From a checkpoint of a small masked image model: batches of 256, trained on photos with spoken descriptions (Open Images, Localized Narratives).
Rows from block 5 of the encoder of a small masked image model, named by matrix and row number. Rows with one number belong to one neuron. Each number is 50 + 10 x the weight over its row's rms, rounded and kept within 0 to 99. All counts start at 0. After the name is the row's rms in percent of the matrix's.
After each neuron's rows are labels from the 100 images, of 14848, where the neuron reaches its largest size: "strongest on" is what is common among them. Only what is clearly more common there than usual is listed. The data: photos with spoken descriptions (Open Images, Localized Narratives).
# gate: MLP gate (encoder.blocks.5.mlp.gate.weight, 1024x256), inputs 128-255
# fc1: MLP up (encoder.blocks.5.mlp.fc1.weight, 1024x256), inputs 128-255
# fc2: MLP down (encoder.blocks.5.mlp.fc2.weight, 256x1024, transposed), outputs 128-255

gate.77 026:55 66 46 38 55 47 53 41 44 49 48 41 51 51 58 52 53 54 49 50 38 43 47 41 28 49 59 58 58 48 44 53 42 51 47 57 68 55 49 63 51 52 54 70 69 73 37 57 57 37 49 88 64 54 47 50 41 51 52 63 47 44 72 40 40 42 40 40 73 44 47 61 51 55 47 39 37 47 60 51 69 54 44 52 49 32 34 56 56 46 52 48 41 45 51 52 48 50 52 49 35 54 49 52 40 49 30 65 21 56 58 32 60 43 56 39 32 34 62 54 59 59 42 51 32 55 41 42
fc1.77 027:29 44 67 66 50 56 55 48 46 38 46 23 38 59 44 43 34 43 39 56 58 38 51 60 46 54 66 40 58 49 56 48 52 45 57 49 39 43 59 53 41 55 55 52 52 51 59 71 54 66 36 40 48 50 52 29 37 36 37 44 31 46 69 57 62 45 52 49 43 61 47 53 66 41 40 62 45 38 41 50 45 37 68 50 48 69 36 48 55 61 43 44 40 63 54 64 55 50 58 52 51 58 49 42 74 54 53 44 41 65 51 58 59 56 38 54 44 43 42 56 47 59 50 68 51 48 55 32
fc2.77 019:40 75 52 46 56 50 44 25 47 48 55 39 52 48 53 52 46 65 45 63 46 55 45 53 39 43 12 53 50 48 56 33 30 45 46 45 37 52 55 47 53 54 45 50 58 55 52 52 49 55 41 72 50 46 46 46 48 54 56 53 48 45 54 58 54 40 45 47 16 21 62 50 38 58 55 63 46 51 50 51 53 49 70 37 59 34 52 45 53 50 53 60 49 53 52 58 49 62 73 43 55 58 48 47 58 59 54 62 48 51 11 52 60 61 52 48 56 44 51 64 20 51 65 36 54 53 48 59
strongest on: text has "text"

gate.532 165:52 41 45 47 49 32 43 52 45 68 50 43 47 54 54 62 75 44 55 53 45 39 45 45 58 45 52 49 27 55 48 50 50 47 52 50 38 57 52 44 55 53 54 63 50 66 49 54 58 57 47 57 38 51 49 40 37 54 42 39 67 44 56 63 53 64 52 45 62 42 42 42 54 64 26 34 54 54 40 51 79 53 65 52 38 56 39 50 43 68 30 48 82 54 54 44 42 46 40 41 54 49 51 60 39 46 60 62 72 53 54 74 50 56 56 57 58 43 41 55 55 49 53 61 54 42 59 40
fc1.532 164:40 62 63 60 45 57 36 52 56 33 53 52 30 37 27 42 60 44 52 39 22 61 50 54 45 51 60 62 73 44 51 54 49 53 43 63 62 58 54 59 50 51 39 41 25 37 44 49 59 68 57 20 36 55 49 62 60 46 62 43 44 56 66 35 41 20 49 42 41 54 59 49 40 48 55 48 52 51 39 52 44 49 44 47 72 40 29 37 37 47 34 47 46 44 48 52 63 51 49 54 47 54 50 57 47 44 68 44 35 59 53 27 68 42 38 65 51 46 52 50 49 46 65 42 42 58 47 60
fc2.532 157:33 54 52 39 48 46 61 48 41 56 57 32 49 55 52 51 49 54 46 73 83 56 50 56 61 73 42 46 44 57 46 43 33 52 51 43 43 46 42 50 37 54 54 49 61 51 61 50 61 39 61 77 57 38 49 45 52 48 55 70 60 57 53 53 57 68 51 46 46 41 45 46 45 49 54 49 33 47 56 38 54 41 53 43 37 59 62 59 58 49 45 50 53 45 53 77 52 68 51 40 56 53 64 44 62 62 44 50 53 53 26 52 28 64 55 47 58 62 45 58 41 50 32 64 67 50 44 40
strongest on: text has "people"

gate.313 150:39 41 48 63 55 48 69 45 37 64 47 67 58 54 47 52 56 44 65 62 60 37 48 31 46 39 55 29 45 52 66 35 49 53 36 30 47 34 55 59 53 33 68 46 49 53 33 51 44 40 64 53 57 59 53 31 55 40 36 43 46 42 37 41 53 49 66 49 68 41 43 39 49 67 40 54 36 52 46 51 34 42 43 54 43 55 54 45 42 66 59 61 52 44 47 66 58 46 48 42 64 43 52 48 56 47 31 44 33 24 57 43 62 34 66 34 42 65 60 41 53 50 51 56 50 67 55 38
fc1.313 136:54 61 52 52 52 58 30 54 54 32 54 24 52 41 34 44 47 50 35 37 25 60 40 58 40 61 44 70 63 44 48 69 52 51 66 58 57 65 48 38 55 71 35 52 48 51 57 50 53 59 48 45 40 42 49 68 50 49 56 68 64 48 63 53 53 51 40 47 46 40 56 48 51 38 67 52 55 41 50 40 57 55 57 40 56 42 41 64 57 29 48 41 48 59 51 42 41 53 57 54 33 55 46 47 48 45 73 58 74 71 32 35 47 59 42 64 54 33 47 61 42 44 49 45 46 34 42 67
fc2.313 126:62 36 50 64 51 54 56 46 72 52 47 37 47 52 60 31 61 58 60 43 38 45 61 50 43 53 40 50 47 55 58 61 64 54 45 50 45 52 40 55 62 52 40 66 45 41 45 56 34 41 36 35 45 29 53 54 53 64 39 41 34 49 52 55 48 42 43 54 52 51 30 52 68 49 49 55 55 47 51 65 51 59 40 56 51 62 38 51 60 56 50 42 45 70 60 46 48 31 31 61 40 53 44 52 53 50 45 35 61 54 66 54 46 57 50 54 56 41 45 49 54 43 31 50 46 50 60 52
strongest on: text has "sky"

gate.571 024:30 42 50 55 44 42 46 38 54 55 54 58 50 38 26 45 52 45 46 40 54 56 46 62 45 46 49 43 58 58 30 52 30 40 44 45 67 66 59 51 51 47 54 47 48 49 48 29 51 47 76 42 48 59 51 57 45 36 52 39 74 66 49 48 38 43 52 54 41 69 52 43 47 47 48 44 35 51 65 51 43 38 49 51 61 52 55 41 34 52 42 43 64 47 43 59 79 47 65 53 57 49 59 51 60 50 47 31 49 47 59 49 47 55 47 35 11 54 38 64 48 54 42 59 70 43 58 39
fc1.571 025:61 51 46 26 51 48 37 49 62 59 30 30 43 41 45 52 63 51 56 48 49 64 30 42 41 48 54 39 36 36 41 52 46 34 52 56 49 58 45 37 49 41 49 70 77 62 62 59 42 46 54 26 60 44 54 53 31 55 55 63 48 51 66 25 45 58 44 49 62 45 53 36 65 48 46 36 67 48 47 38 43 58 70 39 38 48 38 59 42 46 48 57 57 61 48 47 46 38 51 47 55 54 50 47 43 45 61 59 71 61 45 52 61 46 47 55 55 47 50 43 53 50 61 34 25 49 66 49
fc2.571 026:55 51 51 39 39 48 61 65 50 46 46 44 42 46 46 54 42 53 39 49 42 50 51 67 63 48 42 47 50 63 54 55 49 51 51 49 59 40 49 58 31 51 48 54 42 52 43 46 48 61 46 30 44 40 49 58 52 51 48 40 52 53 39 53 51 60 62 49 46 55 35 53 40 51 33 58 43 52 52 40 47 52 55 60 55 61 55 43 49 61 50 52 51 49 48 41 49 39 51 50 57 52 60 55 44 55 60 40 49 44 52 55 34 41 65 51 47 61 50 48 54 50 52 58 59 53 45 66
strongest on: text has "plants"

gate.440 180:42 58 45 58 54 46 57 62 25 67 72 37 49 54 52 36 41 34 51 44 58 55 49 50 47 35 47 41 36 50 54 55 29 50 55 38 51 41 55 47 57 57 58 45 44 61 47 68 55 60 47 49 35 47 44 45 33 49 59 41 65 44 47 64 53 64 37 40 45 34 46 32 45 43 57 60 59 52 64 61 35 42 43 51 44 56 50 38 51 40 42 52 62 29 49 71 30 71 65 55 52 62 59 43 49 51 54 66 48 58 34 67 38 58 47 51 53 43 53 48 54 69 49 56 50 38 23 45
fc1.440 166:41 56 40 52 63 64 51 56 31 70 66 54 57 55 52 36 45 37 47 39 55 53 41 51 44 37 45 55 43 63 55 60 43 57 54 39 58 58 55 48 65 56 55 42 54 55 45 62 53 51 38 49 42 32 43 42 34 45 60 41 72 45 53 78 67 57 37 45 44 45 49 40 44 39 61 55 61 42 65 63 41 41 47 61 44 44 49 49 56 39 50 51 49 37 40 60 26 59 46 53 47 58 56 43 51 47 51 61 62 47 29 67 45 55 47 60 67 42 58 52 55 51 55 51 48 38 31 48
fc2.440 161:44 58 39 57 56 49 49 42 50 42 52 45 59 42 41 56 55 54 46 32 32 53 57 50 54 41 52 67 68 41 56 46 53 38 52 47 54 54 64 44 62 41 55 48 44 50 36 35 47 67 51 74 64 63 43 48 53 42 59 67 53 46 52 35 53 60 58 54 49 23 53 75 41 65 61 67 41 56 57 58 45 43 48 44 61 47 77 60 52 48 56 58 52 46 42 43 52 49 65 38 47 43 32 50 38 57 47 49 38 42 57 39 45 47 51 41 47 27 53 69 20 58 49 51 48 48 46 48
strongest on: text has "trees"; text has "plants"

gate.612 184:45 61 57 50 54 37 57 63 34 41 61 58 43 75 44 54 67 50 62 62 44 42 65 54 45 64 46 53 40 55 34 46 54 50 44 49 63 55 47 53 54 44 51 52 42 55 38 72 57 56 37 62 37 39 53 36 60 37 55 50 62 37 48 49 57 59 38 43 47 25 55 45 57 56 67 40 76 48 55 39 67 37 54 64 46 58 45 64 36 44 50 66 45 29 46 67 61 61 55 53 38 55 47 36 52 56 48 43 46 47 61 43 41 60 48 63 53 58 48 61 71 46 41 47 47 53 48 52
fc1.612 181:48 72 37 61 57 48 48 55 34 53 67 63 36 65 51 54 36 36 38 54 40 43 40 47 35 41 39 38 45 50 49 50 43 53 54 57 71 53 53 45 53 54 40 40 59 60 51 41 54 58 39 48 41 41 43 41 32 45 52 38 51 41 46 49 63 47 52 41 43 55 49 45 49 42 43 52 62 31 39 46 51 52 52 57 50 30 34 39 62 37 58 61 51 34 52 48 40 65 46 65 54 51 52 29 64 45 27 56 36 57 45 55 54 47 50 61 49 44 70 25 51 61 63 31 52 60 52 62
fc2.612 204:38 48 54 50 60 68 55 44 52 66 47 45 68 57 45 42 50 42 47 46 49 55 54 56 54 51 58 63 64 60 54 43 70 60 48 31 58 49 44 52 33 48 51 41 19 36 59 33 57 40 33 48 47 45 53 51 52 44 39 59 64 48 51 41 51 47 47 52 83 52 49 50 49 47 51 57 32 49 49 66 50 42 33 35 44 63 66 55 56 57 37 51 67 64 46 54 57 40 61 27 40 51 50 64 41 54 69 43 71 49 46 47 39 50 41 51 44 46 46 53 45 53 38 72 65 49 39 41
strongest on: text has "plants"

gate.580 042:29 55 51 46 58 54 65 56 80 55 43 40 36 54 46 40 48 51 66 69 44 58 64 49 52 62 45 40 46 54 30 55 59 56 49 45 50 43 54 56 48 48 43 48 40 57 48 50 53 46 29 54 31 58 40 45 55 39 40 45 55 50 60 67 57 52 46 60 48 60 49 49 45 53 44 33 49 39 50 58 42 52 63 53 53 62 26 37 75 54 33 52 55 64 59 50 66 50 44 55 72 50 48 48 72 49 52 33 49 49 38 47 50 49 50 45 46 57 50 45 50 47 43 62 57 43 60 58
fc1.580 049:60 59 50 57 51 55 35 42 51 53 37 41 70 47 61 61 52 51 25 50 48 29 27 39 40 50 49 41 34 52 72 53 50 40 49 52 30 53 56 52 45 60 43 54 64 46 56 55 47 49 50 56 34 63 68 45 65 71 53 58 48 52 44 61 27 46 61 47 60 48 47 47 66 54 26 45 45 50 35 65 43 51 48 25 48 59 47 62 48 57 45 35 56 57 50 44 32 52 47 57 54 56 54 53 57 47 49 58 55 60 51 66 55 54 46 44 55 46 49 58 44 43 55 38 47 58 41 54
fc2.580 041:47 69 54 34 42 51 48 38 56 54 47 60 58 55 47 49 47 44 52 52 66 53 62 45 52 60 70 61 56 68 44 47 50 58 51 50 50 32 58 44 71 49 43 21 46 51 55 36 40 44 35 58 41 45 46 55 50 55 46 46 52 53 56 55 51 32 46 52 56 38 55 58 43 78 56 49 31 55 50 61 49 46 43 41 56 65 60 56 56 35 36 54 46 50 45 52 50 43 33 45 55 49 56 59 29 74 45 51 69 53 39 51 45 52 59 47 50 64 46 45 58 59 45 48 65 48 35 38
strongest on: text has "text"

gate.503 213:61 55 58 38 51 54 67 51 41 34 74 44 31 50 45 53 49 45 47 54 47 76 62 47 61 52 48 56 63 45 46 45 66 55 51 52 55 21 45 48 55 54 45 64 44 59 44 56 55 43 30 59 38 40 55 57 47 53 61 52 45 53 38 39 52 55 48 52 50 32 53 59 58 52 59 51 63 54 45 43 72 56 33 56 60 46 78 45 77 42 50 63 53 47 47 59 57 65 54 38 49 53 49 56 40 44 26 48 43 58 63 49 37 59 55 53 47 36 54 53 58 59 51 54 42 51 24 56
fc1.503 231:63 50 40 44 59 32 67 56 36 38 63 52 35 55 56 60 51 41 45 62 58 64 44 56 64 50 57 46 59 38 33 38 61 49 44 56 51 27 46 54 46 47 49 72 47 60 43 72 57 46 35 61 61 53 65 51 48 45 58 56 42 50 46 30 45 68 57 57 58 52 55 56 66 48 51 45 64 49 53 28 71 55 35 54 41 35 68 49 65 50 53 56 44 50 44 40 49 67 65 44 44 50 48 49 55 47 30 44 54 55 69 51 44 59 56 44 44 41 53 42 49 60 51 58 44 47 43 54
fc2.503 208:55 41 49 37 36 40 38 46 56 70 35 55 68 48 59 50 42 63 37 49 45 22 51 40 52 59 45 52 45 62 64 52 43 59 45 55 50 62 51 55 46 43 33 36 58 60 49 28 37 62 29 36 37 35 47 47 52 57 44 48 46 51 30 57 60 43 43 51 54 43 51 68 40 54 52 55 42 61 57 73 48 61 49 44 52 48 67 62 54 51 49 41 51 57 55 57 53 29 36 52 47 42 47 75 34 55 52 49 62 54 42 73 46 50 50 58 39 56 39 39 44 61 50 49 67 52 58 48
strongest on: text has "plants"

gate.713 088:56 58 73 37 52 57 54 64 53 52 46 58 57 40 51 57 67 47 51 54 65 39 47 46 51 34 53 53 58 36 44 56 39 43 48 63 60 57 41 53 53 47 60 65 44 49 47 52 42 42 66 54 52 68 49 43 56 51 56 38 49 69 54 51 27 39 59 53 72 54 43 62 50 40 48 46 62 70 44 44 61 62 54 47 41 57 57 46 30 53 39 37 38 60 39 27 61 58 38 50 41 49 66 53 61 45 51 55 48 42 60 42 53 57 50 56 53 62 41 42 37 41 57 53 43 55 69 56
fc1.713 087:47 52 52 46 43 31 49 46 34 45 42 27 49 56 29 60 20 47 41 64 26 60 59 45 34 57 53 42 33 48 64 60 53 52 48 43 50 26 61 52 51 51 62 32 42 61 49 33 64 62 64 69 38 47 56 76 64 58 57 46 58 32 43 64 48 67 43 45 64 30 46 50 53 52 48 58 41 51 48 35 57 50 69 39 60 68 64 37 62 46 59 59 76 50 64 59 54 43 49 44 51 62 56 66 42 51 42 45 44 56 39 49 41 40 62 56 42 65 56 55 52 52 49 58 50 53 42 50
fc2.713 075:50 54 44 51 46 44 47 57 48 60 58 44 47 39 57 54 60 55 59 57 41 41 43 35 60 39 61 58 49 31 46 62 48 43 47 58 62 54 56 57 54 50 65 50 32 56 34 35 58 63 50 67 54 60 41 58 43 58 76 58 83 41 40 50 53 66 49 52 56 55 57 66 34 48 50 37 61 52 55 55 53 44 37 55 69 46 42 48 49 67 47 53 50 43 19 46 54 61 47 32 48 37 44 52 41 41 38 46 35 57 56 76 63 50 43 53 36 65 38 60 33 62 63 53 49 47 47 54
strongest on: text has "holding"; text has "woman"

gate.707 082:44 66 46 51 61 43 54 45 48 59 52 34 57 47 43 52 38 47 38 54 36 66 47 44 27 47 50 46 43 48 47 47 55 51 46 40 62 48 53 52 46 48 53 33 41 59 44 47 60 51 48 68 37 47 54 58 63 53 55 55 77 41 53 40 11 45 49 43 59 31 57 39 42 51 49 55 42 62 54 63 54 43 51 27 58 54 55 52 34 45 51 57 51 39 39 57 42 55 43 28 48 50 55 49 32 44 54 67 46 41 42 58 58 47 43 47 55 57 53 60 53 60 39 59 36 75 31 67
fc1.707 070:41 44 44 64 34 29 46 43 51 58 63 65 38 46 53 59 50 53 49 49 63 49 39 51 59 39 57 49 53 48 51 62 37 45 47 51 53 47 56 53 51 41 41 35 39 55 73 43 33 62 61 45 46 56 47 60 31 52 58 44 78 56 34 60 57 48 49 40 57 58 49 40 29 64 56 49 59 29 30 51 50 52 54 54 50 69 53 31 41 57 53 60 61 39 48 51 53 43 44 50 55 46 53 35 39 42 41 37 47 62 46 65 69 44 53 29 28 56 35 63 42 48 64 45 59 41 48 41
fc2.707 068:61 47 54 34 45 53 43 55 27 48 34 49 54 58 27 55 40 47 41 40 35 39 65 57 58 72 72 65 42 47 49 44 55 54 51 56 52 62 43 56 48 54 50 38 51 43 49 47 57 56 38 32 35 41 44 63 48 61 59 37 39 55 39 34 57 37 54 54 26 42 44 60 55 36 36 50 58 42 47 58 54 39 38 67 58 52 47 49 40 42 46 56 55 41 52 77 49 46 37 49 35 65 53 50 26 49 63 36 58 45 57 39 57 47 56 56 51 51 49 47 65 63 65 47 63 56 36 44
strongest on: text has "table"

gate.372 128:59 49 49 50 41 48 45 68 55 61 65 62 47 70 47 49 39 45 63 49 52 46 67 49 44 62 53 58 29 64 54 38 61 60 51 44 50 55 52 51 45 55 48 41 36 33 55 40 35 63 40 45 34 34 53 45 44 62 48 48 50 55 37 54 56 53 48 43 48 48 41 46 60 50 48 47 51 63 39 83 56 38 48 48 63 63 37 57 39 51 34 43 43 30 49 69 36 61 55 56 53 45 45 63 37 67 47 52 46 61 59 68 50 38 45 53 71 43 56 51 47 64 45 44 65 50 53 42
fc1.372 119:34 46 36 62 64 40 52 44 50 68 42 40 41 45 52 44 48 43 49 61 41 51 46 41 51 51 44 50 48 51 42 42 66 50 49 49 64 63 51 53 52 55 38 48 54 53 37 53 56 52 31 41 54 47 39 53 45 27 58 47 62 58 69 52 43 39 36 58 47 60 46 36 64 32 50 40 52 59 40 32 65 41 56 55 56 50 24 49 47 62 52 40 36 57 35 46 32 53 35 41 50 42 50 31 62 34 60 50 44 54 31 71 49 65 48 50 51 37 41 46 66 60 51 64 51 54 82 46
fc2.372 110:50 59 51 33 46 44 33 47 61 52 42 67 65 40 51 58 58 61 48 49 54 54 41 48 46 44 48 38 52 53 37 47 49 46 44 53 42 46 56 59 57 49 41 39 67 62 65 31 51 52 51 61 64 43 59 45 55 47 58 74 47 48 52 53 49 53 40 52 62 42 41 67 38 76 69 48 35 60 62 67 45 53 61 35 52 49 74 61 46 40 51 55 47 51 50 47 47 51 54 39 44 36 33 55 44 53 40 52 53 46 48 50 65 47 38 50 55 58 48 45 30 42 55 29 27 51 57 44
strongest on: text has "people"

gate.549 241:45 51 52 48 53 48 58 46 27 70 76 49 42 55 44 28 49 48 45 38 57 49 42 46 45 24 45 25 31 49 46 48 47 51 53 38 48 47 58 40 47 47 58 71 46 65 33 72 59 51 41 43 47 44 46 34 30 48 59 34 62 49 45 70 47 57 38 43 55 31 61 48 54 54 53 41 60 55 67 59 43 41 57 56 32 54 55 39 50 52 43 49 58 39 49 59 44 64 50 45 53 51 55 39 46 52 39 62 43 48 66 67 42 61 40 54 47 54 52 53 50 50 45 50 46 39 48 46
fc1.549 260:40 46 52 54 52 57 58 47 25 67 76 47 53 50 54 31 54 53 58 45 48 39 38 33 44 29 47 44 47 59 51 43 50 40 55 40 56 49 49 38 56 48 68 70 48 70 31 72 60 54 56 52 52 49 42 34 33 44 64 38 59 41 48 73 52 59 33 44 55 34 58 54 49 48 63 50 62 55 68 54 53 43 53 58 30 43 45 47 48 54 46 48 48 40 48 57 41 54 47 42 49 50 57 35 40 50 46 68 44 61 54 57 35 59 39 53 47 57 50 58 54 45 43 57 45 51 39 49
fc2.549 264:41 65 44 57 61 50 60 42 31 42 53 56 54 51 42 63 45 39 47 28 38 32 47 58 46 32 58 82 66 46 63 47 41 38 52 41 68 50 71 44 54 46 61 31 42 51 38 37 49 67 44 57 59 71 46 40 58 41 55 57 56 38 51 22 44 58 66 53 49 57 55 63 39 50 47 57 38 57 46 48 45 33 48 49 59 43 53 48 31 50 57 57 66 47 42 34 57 52 62 45 50 49 39 49 57 48 50 48 40 34 51 33 42 47 56 48 31 26 52 55 40 61 53 44 60 47 45 49
strongest on: text has "trees"; text has "plants"

gate.233 013:41 55 58 49 63 41 46 50 49 44 38 53 49 50 37 38 42 51 39 52 55 39 40 61 41 50 57 59 34 46 42 35 43 53 57 52 48 48 44 63 50 53 54 42 60 32 57 55 57 65 51 62 60 37 58 60 47 82 59 48 51 49 67 76 46 43 49 50 62 46 35 56 45 43 53 43 49 58 42 22 54 51 41 52 60 49 45 47 56 48 28 51 49 51 57 51 39 53 48 49 39 54 62 46 47 36 42 33 60 52 65 57 63 69 55 60 49 56 33 53 51 36 46 41 55 40 43 48
fc1.233 016:38 51 51 45 54 58 50 45 56 40 39 60 46 62 48 60 46 55 50 63 52 36 19 39 55 37 49 27 45 58 38 42 59 50 58 59 41 56 43 42 52 40 68 47 71 45 49 52 50 44 42 34 61 77 35 47 47 65 44 52 61 53 41 59 45 52 40 54 61 54 36 50 67 59 53 45 46 76 46 50 51 60 67 56 41 29 31 47 57 59 44 49 66 55 62 48 43 44 52 61 58 61 45 45 52 43 42 53 38 51 55 54 57 51 54 42 60 59 56 49 48 46 43 35 57 50 53 50
fc2.233 012:61 18 49 53 30 53 41 32 55 57 67 46 46 53 60 46 41 68 49 58 52 43 60 48 47 47 26 48 48 51 49 64 48 62 41 55 47 51 47 54 51 50 45 54 47 62 36 35 56 53 56 46 61 59 53 39 37 48 44 54 51 55 39 61 62 68 42 50 57 47 56 63 56 76 51 39 49 55 53 55 56 50 61 41 62 40 46 47 50 55 49 29 49 57 47 46 60 42 44 51 59 32 40 56 42 67 40 45 49 58 29 68 43 55 44 43 44 70 40 47 45 54 64 56 53 45 48 49
strongest on: text has "grass"

gate.386 246:43 42 59 60 70 48 46 46 30 41 51 52 51 41 32 32 68 51 35 49 40 58 48 63 52 46 42 29 52 65 35 51 47 61 52 42 35 61 61 45 55 50 58 70 62 59 32 54 66 44 61 61 59 45 61 42 43 37 45 40 58 48 54 44 31 56 58 46 33 38 58 55 60 62 60 56 56 48 63 63 58 36 52 40 47 43 62 52 61 52 45 58 64 54 64 77 58 63 61 48 49 63 52 40 58 61 46 53 46 32 67 50 45 52 31 56 77 48 57 58 39 44 39 46 40 57 56 35
fc1.386 269:38 40 65 54 57 59 42 54 50 44 51 50 46 40 48 32 47 49 45 53 55 61 38 68 48 71 45 55 49 50 43 54 58 57 43 36 50 61 53 60 51 44 49 35 55 66 53 24 50 49 79 58 56 58 67 65 35 42 56 44 52 59 44 49 37 54 52 47 35 70 50 52 41 54 58 57 41 51 50 67 40 41 44 28 44 45 50 45 62 55 39 47 73 49 72 70 58 55 53 60 50 68 65 69 66 48 54 35 61 34 45 47 52 57 40 48 51 49 51 33 54 34 46 56 56 62 50 42
fc2.386 279:45 39 30 49 43 43 55 40 73 53 32 45 52 47 58 52 49 57 62 63 50 69 48 36 62 56 44 32 60 50 44 50 42 33 50 57 38 41 36 51 58 53 52 63 81 47 66 53 49 45 61 44 63 54 45 52 42 40 44 60 40 55 51 45 57 48 46 40 35 64 53 51 62 42 48 49 50 39 41 34 46 65 56 70 53 28 42 46 58 46 55 48 46 51 58 51 44 40 56 65 55 43 44 39 59 44 49 55 32 63 37 53 45 51 47 44 50 60 62 46 25 54 41 37 46 49 60 64
strongest on: text has "grass"