From a checkpoint of a small masked image model: encoder activation geglu, batches of 256.
Rows from block 5 of the encoder of a small masked image model, named by matrix and row number. Rows with one number belong to one neuron. Each number is 500 + 25 x the weight over its row's rms, rounded and kept within 0 to 999. All counts start at 0. Numbers have three digits each.
After each neuron's rows are labels from the 100 images, of 14848, where the neuron reaches its largest size: "top examples" is what is common among them; "peak at" is the part of the image that holds the peak. Only what is clearly more common there than usual is listed. The data: photos with spoken descriptions (Open Images, Localized Narratives).
# gate: MLP gate (encoder.blocks.5.mlp.gate.weight, 1024x256), inputs 128-255
# fc1: MLP up (encoder.blocks.5.mlp.fc1.weight, 1024x256), inputs 128-255
# fc2: MLP down (encoder.blocks.5.mlp.fc2.weight, 256x1024, transposed), outputs 128-255

gate.292:514486472514506477475567525486518505454516521452480479509527509536516495534494469462510513453495510497457524495510473560528487489526516496562493518508549491505493453523472463495475497471540491519490506507437510476466468509484480529448491520466484497521481464499456524500500504505492546490483528515543494505487491516502518510473503525529526520477548536518513480491501496478485507508544
fc1.292:503521531465527518505537550506465531532482512478501490523516478510485457512476497508521524474460502516512502483495515499522521484542539495507498508472479508494522496470492493493504525459515513501484483499512500533546500537519425517517530515489500486495501464529497496498473463519540478473488523509539482473450543510510492527516508525526510505470546491536497517485479498427476468500525
fc2.292:472490513514483531476470485506508479500526469498495503458462496478503505503545510509479508488498514525508487491543461486474499486466427488484517500494460459518482477495523492488502532517506458491477495485537452497480542506512509502501477504519485469486496552505532476484471501480505493548534466471481476520517496437509521468517491564481490544511485475486509486512521482509551502493460
top examples: text has "text"
peak at: bottom right

gate.298:495504460552542509499492482538497439509486491497512508477451519464470512508478513458465497505525493506511501461511538477527493493481477475522493469540452493538519495452517524490491501506486494490492505494547493532516514526488488489492505475515486504457492532505519508529498497525534479487491507511476510494515494519504501533523506473501531543516504518464496514446507511507510476502498
fc1.298:554477505480501510500498508531492508533513506527485494511487529526489514497491522512513492465500483478491476504530484502486489498471532482519509487495501508514538494501511496502533532506472489453556482492495555489465535453551501511494531527506499489488482459530500471466521495495479511516500534541543487512506497531506507515486491458547476520445482545478513457502503488531487471462479
fc2.298:492508480502516528504502482523527451492515504478468494447495501489492522527526495509477517503508490525499492490560489509501508466461469454560510490507475441467515486504468483507463531507493502506437511509443501507458479470493494480479497530493488494475486511490501516520502505503503503516496507483502484510521512491496587492536506511524541510513507516477512511502510507538559512486501
top examples: text has "wall"; text has "table"; text has "sitting"
peak at: top right; top left

gate.141:523506539522494497451498496478476417498492486492494522492495484417508488473461518508521501543473503504534519526509475538451511504495506504490503508426486475452538462477518524505507541520525511506494522486540443491497487492517458479494506519492485474495495479465510444481473484526480488557511520492458476496515498475498518541480499498478510513455470524487472447496532464531480516442496
fc1.141:500494527504503481497513505517530518511455492503491508458503518521469478490497474516469471488512453490485481472496489497479501510458534447546490477507466496477531503491462517513499521527411522497452494502504545490444498485505478501550510540507483496467537513487461450495446483554454464520492519504543516507502508504496528476492510487504522494492495534513491499489499524465492502452502
fc2.141:549492503495418488516480519480478505504504500498437476478524427512500488506515450495474475508511526493510495519482513541505465480471497497480441495505496488475527506509492496498511514506499480504508561506487530479503504537476532404486491464488509515492555459490490517502495475503502533500492466495525549510504504532469499493500480500559485508552484475522509497518520471484529492491544
top examples: text has "man"
peak at: top centre

gate.705:492504568490493515508519511444514483455551488514470498474520492472571505565493516548500521515485505503509504506474518491537520486495483433512518510513464493488501468495512511485500482472513522529497531531479519493517513507467494487476505486526491505539520542511496525512476509468496488513503509486520518520501487488507491457462530565486494552507521550451477475480516455508534494556554
fc1.705:465480502514503521493514506501506513465502495502437486499495517498496470498502508465523497525488529508494503453482479506517492503517499474537515483479459460514482519444513524476533481476464530541502477492534472495486536471497495528539492465464507513512481517498505506530523494502570526505531516478478447503485480479505488464513513493485504503472466415529487520462479512513530507514460
fc2.705:478474525514528526495505516485494492478490521487549479474537501554471491545483505482529498496466494494505513469464484502530509495497503504549515510486525462505550500520506481512517531498503468474478523478525520488455492514478491450485478525478540473484459498556483485496513489535550493489513496490489475491495520489450528505502506576479542506476501496463521485478468502502442501496545
top examples: text has "text"
peak at: bottom left

gate.729:479517504508467492478523511523524490501518469478498483471495507462497490516505539481515503513493468514512520483515497491512513507525482492479502498483476505484524448507579538503514548514490543455492496460554431508522509522506465505524536525526512500484533515480510487500427491474523465536534513501511490525521480451512512507474496475533526498508513488517451538487501522509532482481458
fc1.729:501515518482460504480501540434472482501520495535495514502488436522515452517531514553487513486531502533472530510480478524506476451473455474507507481522507495487473474509524557506501499472515469466495490487502501479495535498481514479521452503536553491504524513509482461496475481523508510525459473448536489534512541457474479498517522505488494551544523533486495476501499488468479526498519
fc2.729:505488517465451504495498512478485474519498517516490528496523548521495542498518469515489498528546476481490506477510496510488502536504547516508472521505544569515494489531525538531551494505530513517559505510478486492505453503502490467488534523498500510486525513525522536509484482496473495509490502506486530526510485508488508500492506463515492545500535537463449552488507519538486470477531
top examples: text has "wearing"; text has "man"
peak at: top centre

gate.366:536459536480469537518501507506530489491513510497526518508487484501502541540468493518453520493502495521491484481490483499477488459481486466552516479490514451477529511465530528499481511495481514467504517516539518512518517557485481476539499547499492557461493539486457481578514489537497522499472509529457535524496486502496516441499485500530478534477497513470461537540467505496512481510504
fc1.366:453491527483527535473495520491527521470537475500490491517513493525539486520512573473538492503515550487469530479448489521516470499509430488475502506479431455483490455519448502494489518535510520555496478528541507505487534463487494548490460499494501477547491504495483549462429512484540490501529496500487484523517502458508507508529519519487483463475493500487516440487520506535524477470490
fc2.366:504472537511490524519516526486480503459489494518491517500516504527469564507486507492505542489498511519497474509496501499479491495468483451558458477493523481493522530484519514499512507477477505476518519507535572484495472501482493443491482487491517537476481513497463510578521474556534541480495487506488551512508499552450512429541482474503500507504496510481463508511450478543512503532519
top examples: text has "text"
peak at: middle left